Weights of a small sound classifier: soap at rate 0.0024.
Rows from block 10 of a small sound classifier, named by matrix and row number. Rows with one number belong to one channel. Each number is 128 + 32 x the weight over its row's rms, rounded and kept within 0 to 255. All counts start at 0.
After each channel's rows are labels from the 100 clips, of 14976, where the channel reaches its highest value: "peak on" is the class under the peak. Only what is clearly more common there than usual is listed. The data: synthesized solo parts of chorales (CocoChorales).
# convs1: first pointwise conv (model.blocks.10.convs.1.weight, 192x192x1), inputs 0-95
# convs3: second pointwise conv (model.blocks.10.convs.3.weight, 192x192x1, transposed), outputs 0-95

convs1.121 [128 101 128 128 128 101 128 128 112 128 133 128 138  81 109 128 158 141 117 111  59 128  82 163  94 128 125  84 110 128  70   8 130  69 149  90 128 163 138  69 128 128 128 128  64 110 159  84 112 107 112 227 128 128 128 165 133 137 138  76  83 154 158 128 162 129  73 128 128 157 128  97 140 128   0 116 143 128 135 128 102  34 107 162 128 104 131 128  95 128  87 128 147 128 133 128]
convs3.121 [182 128  97  93 128  95 140 128 163 143 144 136 123  71  67 128 166 166 171 127 106 128 106 178  61 110 142 166 144 128 181  87 100  89  92  91 158 128 123 206 139 115 128 122 128 128 127 165 109 150 147 255 148 182 128 147 149 128 128 232 120 128 110 138 104 130 127 202 127  96 143 128 127 189 116 159 128 128 112 157 128 188 128 141 118 117 141  82  97 137 128 128 160 127 128 114]
peak on: F#4

convs1.92 [128  82 128  79 142 116 116 134 117 113 120 147  99 144 100 123 128 128 128  14 146 128 213 118 181  58 121 123 174 143 122 189 106 122  22 154 127 128 202 133 108 128  92 145  69 120 128  61 128 141 169 117 128 128 154 140 120 128 151  96  75 128 128  98 160 128 124 201 128 148 128 128 128  85 124  85 128 128 133 128 128 145 143  58 103  88 128 128 119 128 128 149 161 169 183 128]
convs3.92 [148  50 195 130 128 128 148 128 128 128 124 129 168 126 147  94 186 176 128 143 146 103 128 128 128 114 128 119 149 164 146 128 116 182  44 128 124 128 181 118 156 165 160 128 128 178 128 131 128 139 139 128  88 128 128 157 145 140 192 134 108 128 156 133 111 105 128 155 147 128 118 123 128 128  99  96 134 128 147  36 117  68 128 199 150 124 128  75 127 123 179 128 128 128  54 153]
peak on: E4

convs1.115 [ 92 118 187 162 125 128 128 128  89 173  48 174 161 126  91 128 186 129 161 125 186  66  56 109 127 128 148 148 107  43 128   4 128  98 128 120 128 131 128 103 191 159 123 152 128  93  91 128  60 128 128 159 128 117 145 128 190 168 155  95 128 152 156 125 113  92 115 160 140 128 128 154 128 166 163 112 171 130 125 124  59 138 169 128 123 157 112 143 120 128 128 128 127 128 128 141]
convs3.115 [128 171 128 106  77 100  95 128 111 113 241 106 118 100 110 128 167 103 143 109 128 152 123 107  87 155 123 128 207 119 128  10 128  83 129 128 121  98  92 142 128 128  96 128  99 128 158 153 115  96  94 128 156 128 107 128 128  19 132 209  97 140 106 151 135 141 128  41 153 135 130 197 128 183 128 128  73 128 103 163 143 117  54 122 128 107 128 128 111 111 112 159 128 169 153 128]
peak on: F#4

convs1.56 [192 133 128 232 128 117  96 128 126 116 128 146 139 115 128 128  70 133 125 128 128  96 141 162  98 128 128  83 135  83 128 128 128 104 140 128 129 128 137 128 141 137 137  67 128 110 163 128 136 113 166 128 128 128 128 201  73 175 100 128 128 128 128 126 128 128  72  89  87  89 157 114  69 191  76  86 128 128 128 155  56 182 128 128 154 110  44 128 168 128  79 128 140 105 149 137]
convs3.56 [ 48 150 123  96 120 167 138  99 128 128  84 143 166 158 128 128 121 128  86  92 128 189 198 161 128 177 128  73  95 124  96 128 128 144 181 122 128 128  90 116 128 185 148 128 147 187 128  97  61 126 101 128  77  77 121 200 128  93 128 111 128  87 128 128 207 129  81 178 110 126 128  73  61  62 137 128 174  95 128 128 128 105 128  62 151 137 128 107 128 128 128 128 128 114 176 158]
peak on: E3

convs1.65 [149 177 182 112  73 121  81 117 131 129 186 119 109  59 173  75 109 162 206  76 126 137  59 130 193 137 128 175 121 137 146 151 128 128 128 128  94 128 198 148  85 152 117 121 115 121 111 175 128 169  74 131  90 128 114  65 150 101  53 139 177 170 128 105 128 221 155 128 144 128 128 117 128 119 151 128  90 154 136 102  78 122 120  82 117 128 128 132 122 135  99 127 159 128 191  79]
convs3.65 [128  92 179  66 128 128 155 128 124  62 127 131 163 143 128 128 164 187 153 150 160 133 110 128 145 107  65 128 128 157 109 128  94 196  80 128 119 143 174 128 128 124 130  99 128 159 128 107 128 128 143 120 104 121 188 128 134 115 160 123  90 128 152  89 128  24 128 120 154 102 128 128 140 148 128 128 128 112 150  70 118  95 128 194 165 128 128 128 138 123 171 128 154 106  60 174]
peak on: E4

convs1.8 [128  66 128 145  94 128 129 129 128 199  74 128 152 128 128 214 128 156 246 131  81 128  77 116 116 159 151  99 128  92  93 128 126 128 165 128 143 128 103 128 133 128 205 247  91  94 128  72 149 128 191 135  92 151 128 116 120 128 168  33 128 178 126 210 144  98  94 128 128  68 163 128 128  66 128 128 127 128 177 237 113 128 128 128 128 128 128  72 102 118  89 128 128 140 128  93]
convs3.8 [171 177 128 128 178 110  79 105 128 122 128 128  76  79 136 128 128 128  90 109 128  93 122  83  95 103 135 128 158 184  96 128 153 128 109 167 100 127 118  69 125 172 168 112 193 110 128 122 125 134 131 128 158 124 129 158 125 139 129 128 142 128 105 108 128 130 129 154 128 128 128 128 103 128  72  53 140 128 128 128 166 128 158 180 128 177 156 149 103 130 104 128  80 128 223 110]
peak on: F#4; F4

convs1.19 [ 93 128 128  93  74 128 128 128 102 148 206 128 157 125  91  95  73 128  98 155 128 128 128 137 183 161 126 150 128 202 139 152 141 128 141 128 135  57 151 170 128  91 126 128  99  81 176 135 128 157 190 115 133 128 128  79 128 128 128 107 128 187 145 128  89 128 128 136 149 198 128 128 120 128 118 140 157  68 181 142 128  86  60 106 128 128 128 128 128 128 160 128 128 168 128 125]
convs3.19 [128 108 128 128  70  55 128 179 128 128 156 110 128 192 128  60 128 103 128 138 204 175 137 116 128 117 104 140 164 128 181 170 217 126 132  98 111 136 121 128 119 222 128 128 128  76 139 152 106 128  61 128 128 128  83 128 183  72 120 150 166 198  73  42 116 161 114 128 128 108 124 112  71 128 138 125 129 123 149 128 128 126  39 107 120  84 128 138  73  84 128 146 131 118  63 128]
peak on: D4

convs1.157 [128 176 128 128 172 117 128 128 155 128 182 128 165 109 108 128  75 128 124 113  82 128  23  93 128  94  90 182 135 112 131 153 117 159 176 205  79 128 128  84 112 138 113 128 128 137 134 150 172  80 128 160 132 153 119  76 116  79 159 128 128  78  88 116 174 137 139 174  97  99 128 128  93 128 103 126 128 135 128 140 107 124  93  79 128 156 158 128 148  95 121 128 128 128 128 125]
convs3.157 [128 128 129 140  37 106 106 128 148 117 128 125  98 128 128 155 105 109 151 128 142 128 110 128  99 120 128  85 142 136 128 128 128 122 128 129 148 128 128 179 128 128 115 127  88 128 131 169 128 128 139 235  95 128 114 124 128 143 106 140 125 198 107 139  93 147 137 191 130 154 128  93 146 128 128 128 128 128 103 180 101 128  85 149 138  97  99 149 128 128 128 128 141 128 130 128]
peak on: E3

convs1.131 [172 128 128 135 128  99 128  93 141 128  95 156 148 128  74 111 128 128 128 108 128 143 112 193  89 137 137  92 128 108 128 119 128  97 101 119 128 128 111 128 128 136  47 166 128 128  89 128 128 128 163 128 128 187   9 128 146 148 137 160 128 128  97 100 155 128 107 148 177 166 128 187 158 128  90 117  63  61 128 106 192 128 106 128 149 172 162 128 121 128 155 144 150 119 106 160]
convs3.131 [ 84  89 178 220 128 154 137  91 182 128  44 182 128 111 212 128 130 128 174 128 128  73 134 138 176  88 102 112  59 174 128 122  87 128  91 128 128 128 128  82 128  99 128 120 128 121  59 128 137 118 213 150  79 100 179 163 128 148 128  72  77 104 128  78 146 128 128 153 128  79  39  85  91  79 142 128 115 159 128 128 131 103 163  91 128 145 128  92 191 108 128  99 128  92 149 134]
peak on: F#4

convs1.184 [ 97 128  85  92 128 142 133 152 128 153 125 137 117 117  75 127  89  75 128 150 149 129 109 128 156  50 121 108 128 174 128 128 155 106  91 128 108 127 150 107 152 128 110  76 218 206 149 178 126 209 150  66  86 194 128 128 104 128 146 120 127 120 128 128 128 128 128 128 119 101 178 134 128  51  80 153 128 128 128  18 128 116 148 106 128 167 154 148 128 121 160 128 141 131 148 140]
convs3.184 [180 187 128 116  28  94 120  73 128 122 128 128 129 162 128 128 124 191 128 128  85 117 147 128 128 125 130 133 128 107 143   3 128 104 124 128 165 128 113 131 126 124 128 136 255 249 119 123 133 128 128 181 174 118 105 128 117 128 159 149 148 121 149 128 123 195 128 146 144 112 128 128 116 101 152 128 128 128 255 110 150  89 157 128 124 128 128 147 120 137 124 137 128 104  67 128]
peak on: silence

convs1.11 [128 128 123 101 128 177 217 199 170 128 128 128  71 104 152 128 102 128 128 128  97 150 115  90 164 116 128 112 128 184 128 122 159 195 128 138 128  83 160 141 128 121 127 110 201 128 154 150 128 128 142   1  28 128 105 136 136 128 130 143 150 129 104  97 128 128 108 121 142 128 127 121 161 128 165 143 128  89  29  44 165 138 101 140 128 128 130 116 145 136 140 130 113 109 105 128]
convs3.11 [128 128 121 128 255 201 123 103 128 128 128 128 128  95 143 121 137 140 128  92 116 131 128 128 113 133 128 134  97 128 128 117 128 163 107 128 146 110 128 128 128 128 126 144  36 211 128 164 136 107 105  82 128 128  79 128  97 127 105 128 134  79  92 128 128 128 115 106 128 128 145 155 103 127 128 132 135 128   0 167 152 167  88 102 128  51 123  95 160 151 122  97 128 119 140  97]
peak on: silence

convs1.178 [128 125 178 158 108 108 128 184 123 141 128  72 121  99  34 199 102 143 118 166  35 118  87 162 128 131 188 153 127 153 128 138 146 102 158 128 114 128  92 145 128  83 179 128  97 128 176 115 144 128 168 115 102 128 166 128 122 128 128  41 142 154 154 129 193 128  50 150 141  97 123 135 139 128 128 134 128 129 163 158  97 128 111 130 180 111  86  83 166 128  64 128 127 128 128 128]
convs3.178 [128 132 105 176 198 150 128 128 136 128 142 140 156  98 192 242 128 139 128 121  84  87  89 128 128 128 149 101 128 128 128 128  55 120 128 153 154 149  77 128 104   0 128 148 128 134  93 108  90 128 222 136 128 122  95 138  98 110  98  95 128 128 171 128 128 134 136 128 145 114 128 128 128  87 128 115 113 152 106 128 128  82 127 116  89 136 121 134 255 128 205 128 141 128  98 189]
peak on: E5

convs1.137 [128 128 140 117 146 103 135 153 109  76  86 124 126 118 152 128 116 128  74 181 128 147 135 128 108 128 128 128 128  98 113 100 119 130 138 115 128 157 128 121 128 119  62 128 123 124 148 103 109  94 128 169 158 128   5 128 128 167 128 108 185 175 176  86 115  55 128 128 127 179 119 101 116 128  98 160 128 120 161 128 152 114 237 128 128 151 154 165  56 116 109 128 118 128 114 165]
convs3.137 [108 162 128 153 255 172 172  75 128 128  54 128 166  93 127 181 128 163 107 152 141 131 128 113 157 128 128 190 136 128 128 148 128 144 120 164 128 128 128  45 142 139  46  55 136 136 161  99 147 132 128 127  98 128 144  94  86 128 128 128 132  80 107  97 128 157 161 135 156 128 128 127 128 137 102 104  70 111 128  76 146 134 136 137 129 164 128  67 187 128 128 104 128 137 105 128]
peak on: F#4

convs1.5 [124  54 123  99 128 182 128 128 140 104  97 135 128 128  90 142  45 185 128 102 173 181 135 124 143 122 172 132 126 117 128 181 128  84  58 193 124 159 187 128 128 135 153 106 128 131 176 128 174 128 128 128 128 128 128 162 128 164 128 112 127 128 110 128 167 177 126 125 107 128 128 141  51 128  88  82 153 109  90 101 128 214 132  15 131 122  98  74 128 128 116 111 156 128 186 118]
convs3.5 [126  61 109 172 122 105 165 114 128 213 177 128  89  98 117 184  35 128 128  89  63 142  87 128 128 135 165 130 128 102 128 128 115  76 128 112 173 128 136 128 115 120 128 157 128 128 128 139 129 178 140 128 128 134 128 128 128  73 128 128 128 128 128 119 138 201 127  75 117 125 117 131 128 128 162 184 153 128 148 152 101 128 131  86  89 121 128  90  94  99  92 115 125 163 215 108]
peak on: E4

convs1.165 [128 128 160 128  89 128 120 128 138 128 127 159  82 133 202 128  66 169 131 128 170  80 155 108 128 128 188 128 144 113 143 114 104 210 112 128 128 135 203 148 128 128 144 104  97  94 128 128 128 128 183 134 162 140 176 109 174 162 106 128  48 112  94 172 127 193 128 128 128  97 128 134 132 122 119 101  87 147 128 170 139 138 140 128 172 155  99 155 145 109  81 101 121 175 178  93]
convs3.165 [144 150 128  39  97 128 178  99 128  90 106  67 182 189 128  97 128 154 128 186 139 159  94  65 183 117  74 128 183 128 106 177 123 217 128 118 106 161 148 120 155 159 139 125 128 145 128 133 128 128 131  63  65 128  98 128 143 128 179 141 128  97 159 128 120  63 128 112 128 168 128 128 128 128 128 128 128 128 132  98 128  94 139 224 164 128 205 162 128 118 182 128  86 128  94 190]
peak on: C#4

convs1.190 [105 106  80 187 132 128  99 148  89 121 129 105 169 128 128 147 130 128 128 116  95 128 128  56 133 123 204 123 128 160 128 131 173 175 186 198 128 102 128 115  89 138 139 128 128 128 141  97 140  91 164 155 240 133 145 128 140 114 194  54 115 128 128 175 197 187  96 157 119 129  99 142 128 139 128 128 106 107  32  92  96 128 102 170 112 144 128 104 110 128 122 128  79 167 128 128]
convs3.190 [ 76 128 113 162 112 118 158 152 152 128 135 194  93  67  81 186 117 112 128 128 149 128 128 144 128 128 128 142 128 102 109 128 135  79  95 128 181  82 122 136 144 148 117 128 123 128 128 138 118 128 145 157 189 128 145 141 128 132 177  75  58 152  80 128 128 199 103 188  43  55 112 166 128 160 128 136 199 128  66 199  94 172 124  70 128 128 103  77 128 128  99 191 128 154 161 101]
peak on: C#3

convs1.3 [160 185 108  42  64 111 128 128 102 128 198 128 184 183 137 128 128 128 157 128 174  78 112 128 189 128 129 146 128 207  81  96 125 128 102 116 137 128 128 184 133 128 185 128 117 102 128 117 135 128 128 128 128 122 128  21 144 109  73 186 181 128 152 128 190 128 128  99 110  82 182 156 173 128 116 140 143 128 146 128 134 128  96 126 154 153 133  93  86 148  80 128 111 166 128  91]
convs3.3 [215 128  99 183 128 128 128 128 138 117 141 128  70  99 159 201 128 113 176 149 136  76  59 128 128  31 128  91 130 170 116 128 128 113  78 128 128 128 159 128 146  59 111 128  95 103  76 123 217 163 186 161  78 164 128  86  92 194  83  84 146 128 168 128  58 128 190 112 142 128  94 128 164 139 106 138  99 155 128 118  98  92 119 174 128 128 128 137 147 184 136 107 132 128 128 106]
peak on: E5

convs1.153 [149  88 128 107 103  75  54 109  89 185 171 137 127 149 128 122 128 128 128 107 143 128 128 134  82  75 135 128 168 140 123  28 174 128  67 168 123 128 156 128 128 173  94 128 123 109  98 102 146 134 128 173 168 128 228 128 120 128 105 143 122  66  95  96  94 146 155 128 131 128 119 128 140 128  91 138  50 128 101 128 174  87  71 145 173 128 119 128 145 158 128  79 101 119 128 114]
convs3.153 [157  92 128  88 128 115 111 157 128 137 166 128 136  62 128 141 128 155 113 106 184 145 116 178 128 128 128 142 163 131 128  50 128 128 128 128 174 128 105 128 157 128 128 187 149 103 167 128 128 135 103 187 218 128 173 172 128 115  90 212 128 183  57 128 128 203  90 226  71  89 118 149 142 151 130 154 194 128  84 163 128 151  86 128 128 169 148  81  82 128 114 128 128 159 173 128]
peak on: F3

convs1.146 [128 128  91 128  79 128  99 162 159 160 128 117 178 123 101 128 127 112 174 109 128 178  98 170 132  86 128 128 174 128 111  93 111  81 137 132 178  94 169 124  91 122 206 122  67 115 151 128 106 143  54 103  71 128 128 128 105 138  63 163 145 165 128 155 147 128 104 159 135  86 120  71 128 128 128 128  61 174 128 148 129 128 128  70 160  68 128 100 137 128 168  73 151 128 126 128]
convs3.146 [113 128 100 247 161 128 136 136 128 154 117 128 111  72 128 223 139  88 128 109  97 128 128 135 110 128 183  99 128 128 128  42 128  54 177 128 199  99  95 146 128  68 128 148  70  76 123 121 116 128 214 122 128 128  79 146  80 128 128 128 128 128 119 126 131 159 128 128 143 108 153 165 128 114 110 142 128 128 101 128 160  86 130 128 128 150 107  70 217  84 148 145  82 128 128 176]
peak on: E4

convs1.132 [135 128 128  59 128 139  97 128 102 128 112 188 128  89  93  91 128  92 156 128 165 167  72 128 128  34 128 114  75 133 128 171 141  47  93 128 103 128 168 128 109 128 177  60 131 128 184 135 126 144 128 132 128 205  81 128 103 122 138 163 128  90  70 128 150 128 192 128 178  78  68 128 121 145 175 156 119 128 130 166 233 108 142 128 128 106 120 128 130 119 167 149 129 114 128 128]
convs3.132 [122 149 126 147 105 166 103 128 168 168  37 136 110 128 128 128 137 115 128 128 128 143 170 131 182 125 111  87 107 143 128 128 100 128 128 117 128 102  47 117  65 115 137 169 156 159 134 121 128 103 156 128  98 130 128 108 118 110 188 128 111  51 128 128 154 174 128 120  56 117 137 128 128 128 137 112 155  85 128 128 128 128 227 145 204 149 128 101 128  47 137 137 175  66 128 128]
peak on: silence

convs1.86 [128 223  97 128 128 128 174  86 128  66 128 128 200 128 191 128 146 128 104 128  88 152 191  74 128 114 130 157  85 160 101 128 174 128 170 166 122 110  82 128 128 167 159  75 128 100 160 128 107  59 122 128 128 110 130 138 128  90 128 141 230  48 128 131 161  78 128 128  12 128  78 128 128 209 128 128 116 126 136 153 128 174  65 128 128  99 128 149 153 116 175 128 126 114 134 128]
convs3.86 [200 139 128 187 128 128 119 128 142 128 128  28  87 114 161 235 113 104 170 163 161  74  76 128 143  22 128  81 128 169 130 146 146 100  82 147  28 128 128 140 128  97 128  97 111 128  83 128 164 133 116 166 128 128 148 104 112 173  67  72 128 145 115 127 119 119 159 128 100 128 128 128 145 143 128 127 128 135 107 107 128 128 111 126  97 138 151 173 117 158  95 129 128 133  87 140]
peak on: E3

convs1.72 [154  76 146 145 123 119  92 104 150 159 131 155  76 140 166 148 125 128 127 128 180 140 206 143 168 141 128 115 128 122 122 165 128 201 153 151  95 217 145 128 141 155 129  85 128 128 128 138 128 156 130 128 128 128 222 110 128 108  92 159 111 100  68 125 125 135 109 160 128  91 141 142 162 106 128 189 128 121 105  67 122 128 121 155 148 157 146 166 128 102 184 160 149 137 145 116]
convs3.72 [152 174  72 128 128 161 128 112 178 145 167 100 152 146 128 130 101 229  89 139 174 212 143 137  87 128 144 128  85  68 128  92  82  62 163 116 112 162 158  81 128 128  99 128 128 120 128 128 128 158 128 127 185 184 156  96 154 128 128 128 128 133 128 128 113  94 138  88  82 123 128  81  89 115  54 103 148 116 177 125 178 124 128 131 123  70 128 145 128 134 166 128 122 150 115 128]
peak on: silence

convs1.24 [143 102  63 128 128 175  93 128 162 128  63 128  63 114 128 128 171 119 247 147 128 128  77 216 128 165 200  95 135 128 113 128  94  68  68 128 126 128 168 128 128 161 182 159  73 126 128  87 131 208  82 108  62  86 106 111  94 128 152 163 189 128 158 165 148 128  93 148 128 105 175  99 166  66 194 117 128 128 171 199 180 114 149  60 134 124 128 128 128 128 156 132 134 128  52  81]
convs3.24 [109 128 145 128 176  23 160 128 156 203 128 103 140 128 105 178 128  97 176  92 114 128 161 136 128 128 128 115 128 109 128 128 128 108 128 152 124 128 142 140 118 105 137 118  76 134 146 130 150 128 128 141 131 163 128 128 128  61  84 127 168 128 201 159 105 128 121 128 131 128 128 138 128  95 163 188 107 128 117 138  65 181   2  89 111 105  95 128 128 128 143 128 128 123  91  97]
peak on: D#4

convs1.183 [ 89 110 129 175 128 202 122 128 128 128 128 159 107 157 113 128 180 103  86 118 128 145 154 122 128  78 136 151 142  57 141 128 128  89 158 147 128 146 122 141 106 128 128 137 128 113 126 101 150 128 130 128 125 121 100 158 116 253 162 104 128 148 123 128 114  99 106 128 186 138  93  81  69  64 202 128 173 128 128 164  63 148 172 128 128 129 169 127 180 145 127 112 133 153 120 196]
convs3.183 [ 21 172 182 128 110  84  94 168 126  90 172 128 152 113 116 204 162  59 128 109 125  91 148 115 113 128 150 128 128 135 128  81 128  40 178 117 181 155  76 145 128 120 106 128  77 113 128 139  94 128 148 175 164  69 143 130 146  35 136 124 102 128 134 174 123 104 128 109 149 128 119 133 128 136 145 127 129 128 128 128 216  96 128 128 128 151 128 128 166  71 151 143  99 134  92 174]
peak on: D#4

convs1.139 [166 128 128 128  84  79 131 128 128 128 128 231  93  77 128  86 121 141 157  71 174 129  79 181 128 108 136 125  73  78 128 128 128  89  94 177 131 128 178 128 131 184 128 124  90 128 128 126  99 196 129 128  65 118 128 113 165 128 128 172 156 128 128 128  84 165 160 128 158 128 119  23 117 133 164 128  64 128 108 194 144 147 142  82 128 179 128 128 163 184 128 128 128 139 149  71]
convs3.139 [159 136 128 185 162  55 111 172 128 214 128 128 128 105 135 130  85 128 165  98  81 121 184 154 128 128 199 104 128  93 128 128 128  64 177 128 135 109  95 128 102 128 116 128 128 128  91 168 123 124 128 128 190 124 128 117 112 128  30 128 128 128  89 176 139 218  67 129 128 161 128 116  98 120 168 173 128 151 103 159 135 128 128  79 105 128 128 128 134 128  69 128 106 128 192  54]
peak on: D#4; E4

convs1.90 [151 128 128 146  91 128 137 128 145 103 157 128 128  88 136 175 163 118 141 127 128 124 131 159 146 128 128 182  99 118 125 177 128 128 166 228  93 165 131 162 138 192 145 124  97 110 128 128 114 106 161  85  77 150 169 128 128 131 128 173  89 150 128  83 128 108 128 121  82 128 128  95 133 187 248 119 185 128 129 128 163 181 161 120 128 127 128 144 113 169 130 142 153 145  83 128]
convs3.90 [128 213 128 137 128 134  87 166 128 128 107  29 128 128 128 223 117 128 133 166 128  77 102  76 136  74 128 116 160 119 114 137 128  80 153 165  86 129 128 128 128 128 128 128 128  85  90 128 126 155 143 128 128 148  96 100 127  98  96  94 128 128  98 179 135  63 143  56  99 134 128 169 150 128 139  95 103  90  97 128 175 128  38 115  85 156 128 214 128 148 128 128  87 133  72 128]
peak on: F3

convs1.119 [160 131 108  89 125 128 144 125 107 106  62 128 115  59 114 128 128 128 122  81 122 161 168 255  76 149 117  95  95 111  96 203 128 128 145  97 128 139 145 165 128 128  95 128 128 128 128 147 149 164 115   0   0 115 192 125 139 143  98 128 128 139 128 128 128 173 106 173 168 155 136 157 128 128 165 128 133 128 128 107 148 128 184 128 154 139 127 128 128 166 128 103 153  89 124 163]
convs3.119 [107 180 177 128  82 128  78 128 169 105  67 128 155 124 127 128 153  92  68 155 128 128 128 128 221 128 106  73 148 129 128 128 128 128 165 142 180 128 128 138  80  24 119  67 141 128 209 128 112 126 108 128  99 119 193 193 126 110 151 128 116 140  93 129 186 128 128 181  59 122  88  78 128 128 128 128 162 128 128  72 173 133 112 113 128 179 112 152 143  89 128 165 132  75 140 174]
peak on: C#4; E4

convs1.39 [ 55 132 155 140 109 127 103 128 184 128 128 156 128  82  76 128  92 128 136 128 160 108  91 128 117 108 194 148  89 128  82 128 128 240 156 113 133  45 117 134 139 128 115  72 108 128 159  98 131 142 128  98  98  90  97 115 139 128  60 175 121 128 128 110 116 128 128 116 153 128 128 100 136 128 185 128  84  34 128 165 119 174 133 128 113 128 107 128 173 127 128 126  98 113 128 134]
convs3.39 [ 78 128 128 128 109 128 135 128 149 142 117 109 132 114  97   8 127 128 128 128  68 168  65  99 105 128 148 128 156  76 123  96 141 128 128 123 121 101 128  97 154 201 103 183 174 139 174 121 175 187  86 129 129 120 181 128 110 144 166 176  53 185  85  68 104 181 118 145 118 125  67 116 133 128 107 108 142 158 159 166 168 128  78 128 128 145 128 153 134  70  41 150 128 123 116 105]
peak on: B4

convs1.99 [ 79 127 205 128 132 139 157 177 127 126 127 127  85 117  67 181  87 155 181 120  94 128 128 128 125 146 128 128 128 169 143 128  72  97 128 135 127 194 126 128 114 128 156 221 128 119 128 127 128 148 183 129 122 165 128 111 157 148 212  20 128 128 166  89 134 144  84  92 128 133 111  53 111 138  92 108 153  99 166 123 128 162 128 121 103 164  97 174 150 128  70 162 124 112 128 128]
convs3.99 [159 128 128 164 139 128 148 120 136 128 128 128 128 128 255 252  74 163 150 131 124 128 119 155 106 128 153 101 151  64 128  84  90 124 162 128 128 167 120 162 128 121 133 239  88 128 156 126 121 128 128 178 128 175 152 135 128 128 128 121 119 152 149 128 134 149 116 112 126 106 132 128 100  77 114 128  87 128 117 128 128 191 162 128 116 128 132 148 255 157 171 116 103 128 248 128]
peak on: B4

convs1.61 [165 146 128 109 128 136 128 128 165 128 122  52 150 125 128 100 162 107 136 147 196 127 128 126 105 228 182 134 135 137 120 128 128 128  94 114  98 230 128 128 131 128 121 255 119 128 111 128 128 128 111 137 142 138   0 131 142 128 128 164 119 197  91 102 128 123 128  84 128 121 160 236 156 144 139 128 105 158 164  92 161 140 128 128 120 128 128 119 144 129 128 198 128 101 123 134]
convs3.61 [255 133 128  77 113 120 128 138 128 121 128 105 128 128 110 100 128 128 128 175 135 128 128 148 124 125 128  95 147 128 153 128 114 150 128 128 128 109 130 179 180 169 107 220 128 100 229 128 136 132  81 211 104 129 204 128 128 128 128 215 145 147 113 138 167 164 124  99 128  99 134 163 140 148 126 121  72 142 128 153 156 150 128 128  96 124 142 182  75 128 128 136 164 103  46 142]
peak on: F#4

convs1.74 [128 128 186 102 128 105 128 128 128 173 145 140 113 161 128 128 128 128 128  86 190 155  42 128 136  90  40 124 219 136 128 129 178 128 128 190 141 128 211 128 128 148 121 125 128 117 128 100 128 153 145 104 210 128 212 123 155 128 192 188 128 128 128 161 128 128 170 128 111 136 128 131 158  73 126 159 107 107 128 131 155 128 128 109 128 139 133 128  97 128 198 141 133 141 131 114]
convs3.74 [128 225 128 128 149 106 102 155 190 163 128 128 114  86 172 143  79 128 126 128 127 128 143 181 113 148 128 139 120  92 128 128 147  54 128 104 128  88 128 128 128  97 128 124  72  89  97 136 128 120 102  97 248  99 128 117 128 128  51 108  96 128 128 148 116 162 128 161  82 128  85 128  97 176 128 134 126 128 132 198 114 174  93  66 147 134  53 141 126 131 128 128 164 163 176 135]
peak on: C#4

convs1.63 [143 128 128 175 128 157 126 132 113 128  83 162 128 147  88 176 128 134 128 128 108 128  88 160 128 116 128 168  55 120 128 128 128 103  79 164 105 120 194 117 128 128 146 113  87  69 104 105  98 151 128 108  91 158 132 161  82 141 128 116 128 182 128 138 109 143 101 144 168 128 100  55 112 128 128 128 178 128 128 208 169 128 166  40 128 128  74 109 128 128 180  80 150 168 128  84]
convs3.63 [138 128 133 179 134 104 141 128 137 222 200 128  88 128 128 175  67 128 176  80  44 128 116 128 113 121 128 108 132 128 128 128 108  71 201 128 124 128 128 128 124  82 128 121 128 110 128 128 128 182 112 128 150 146 128 128 116  71  55 128 128 128  98 128 102 151 143 128 128 128  99 109 128 128 155 128 138 128 100 133  76 128  93  71  89 113 128 128 114 103 108 122 119 128 163  89]
peak on: D#4

convs1.46 [151 128 164  78  40 128 128 128 153 151 128 113 150 128 108 131 132 178 149 128 116  16 125  64 187 120 128 126 103 128 120 233 144 180 127 137  71 128  82 110 113 157 128 169 128 111 120 173 116 108 128 166 177 116  80 128 188  95 128 187 129 138 128  80  56 123 146 134  91 119 158 128  97  79 115 141 128 159 142 184  81 133 128 109  74 170 155 164 128  70 152 182  95 185  89  57]
convs3.46 [147 128 117 156 128 106 127 128 128 128 149 138  61  92 139 139 131 113 128 128 128 100 109 128  73 128 125 192 128 131 145 128 110  69 136 100  70 141 130 110 143 128 102 197  39 128 175 170 128 164 128 231  92 183 128  93 128 128  88 128 137 240  98 131  65 128 188 218 131 128 128 128 162 113 154 128 115 148 128 128  94 124  41 128 128 128 105 128 128 128  78 137 130 113 128  77]
peak on: E3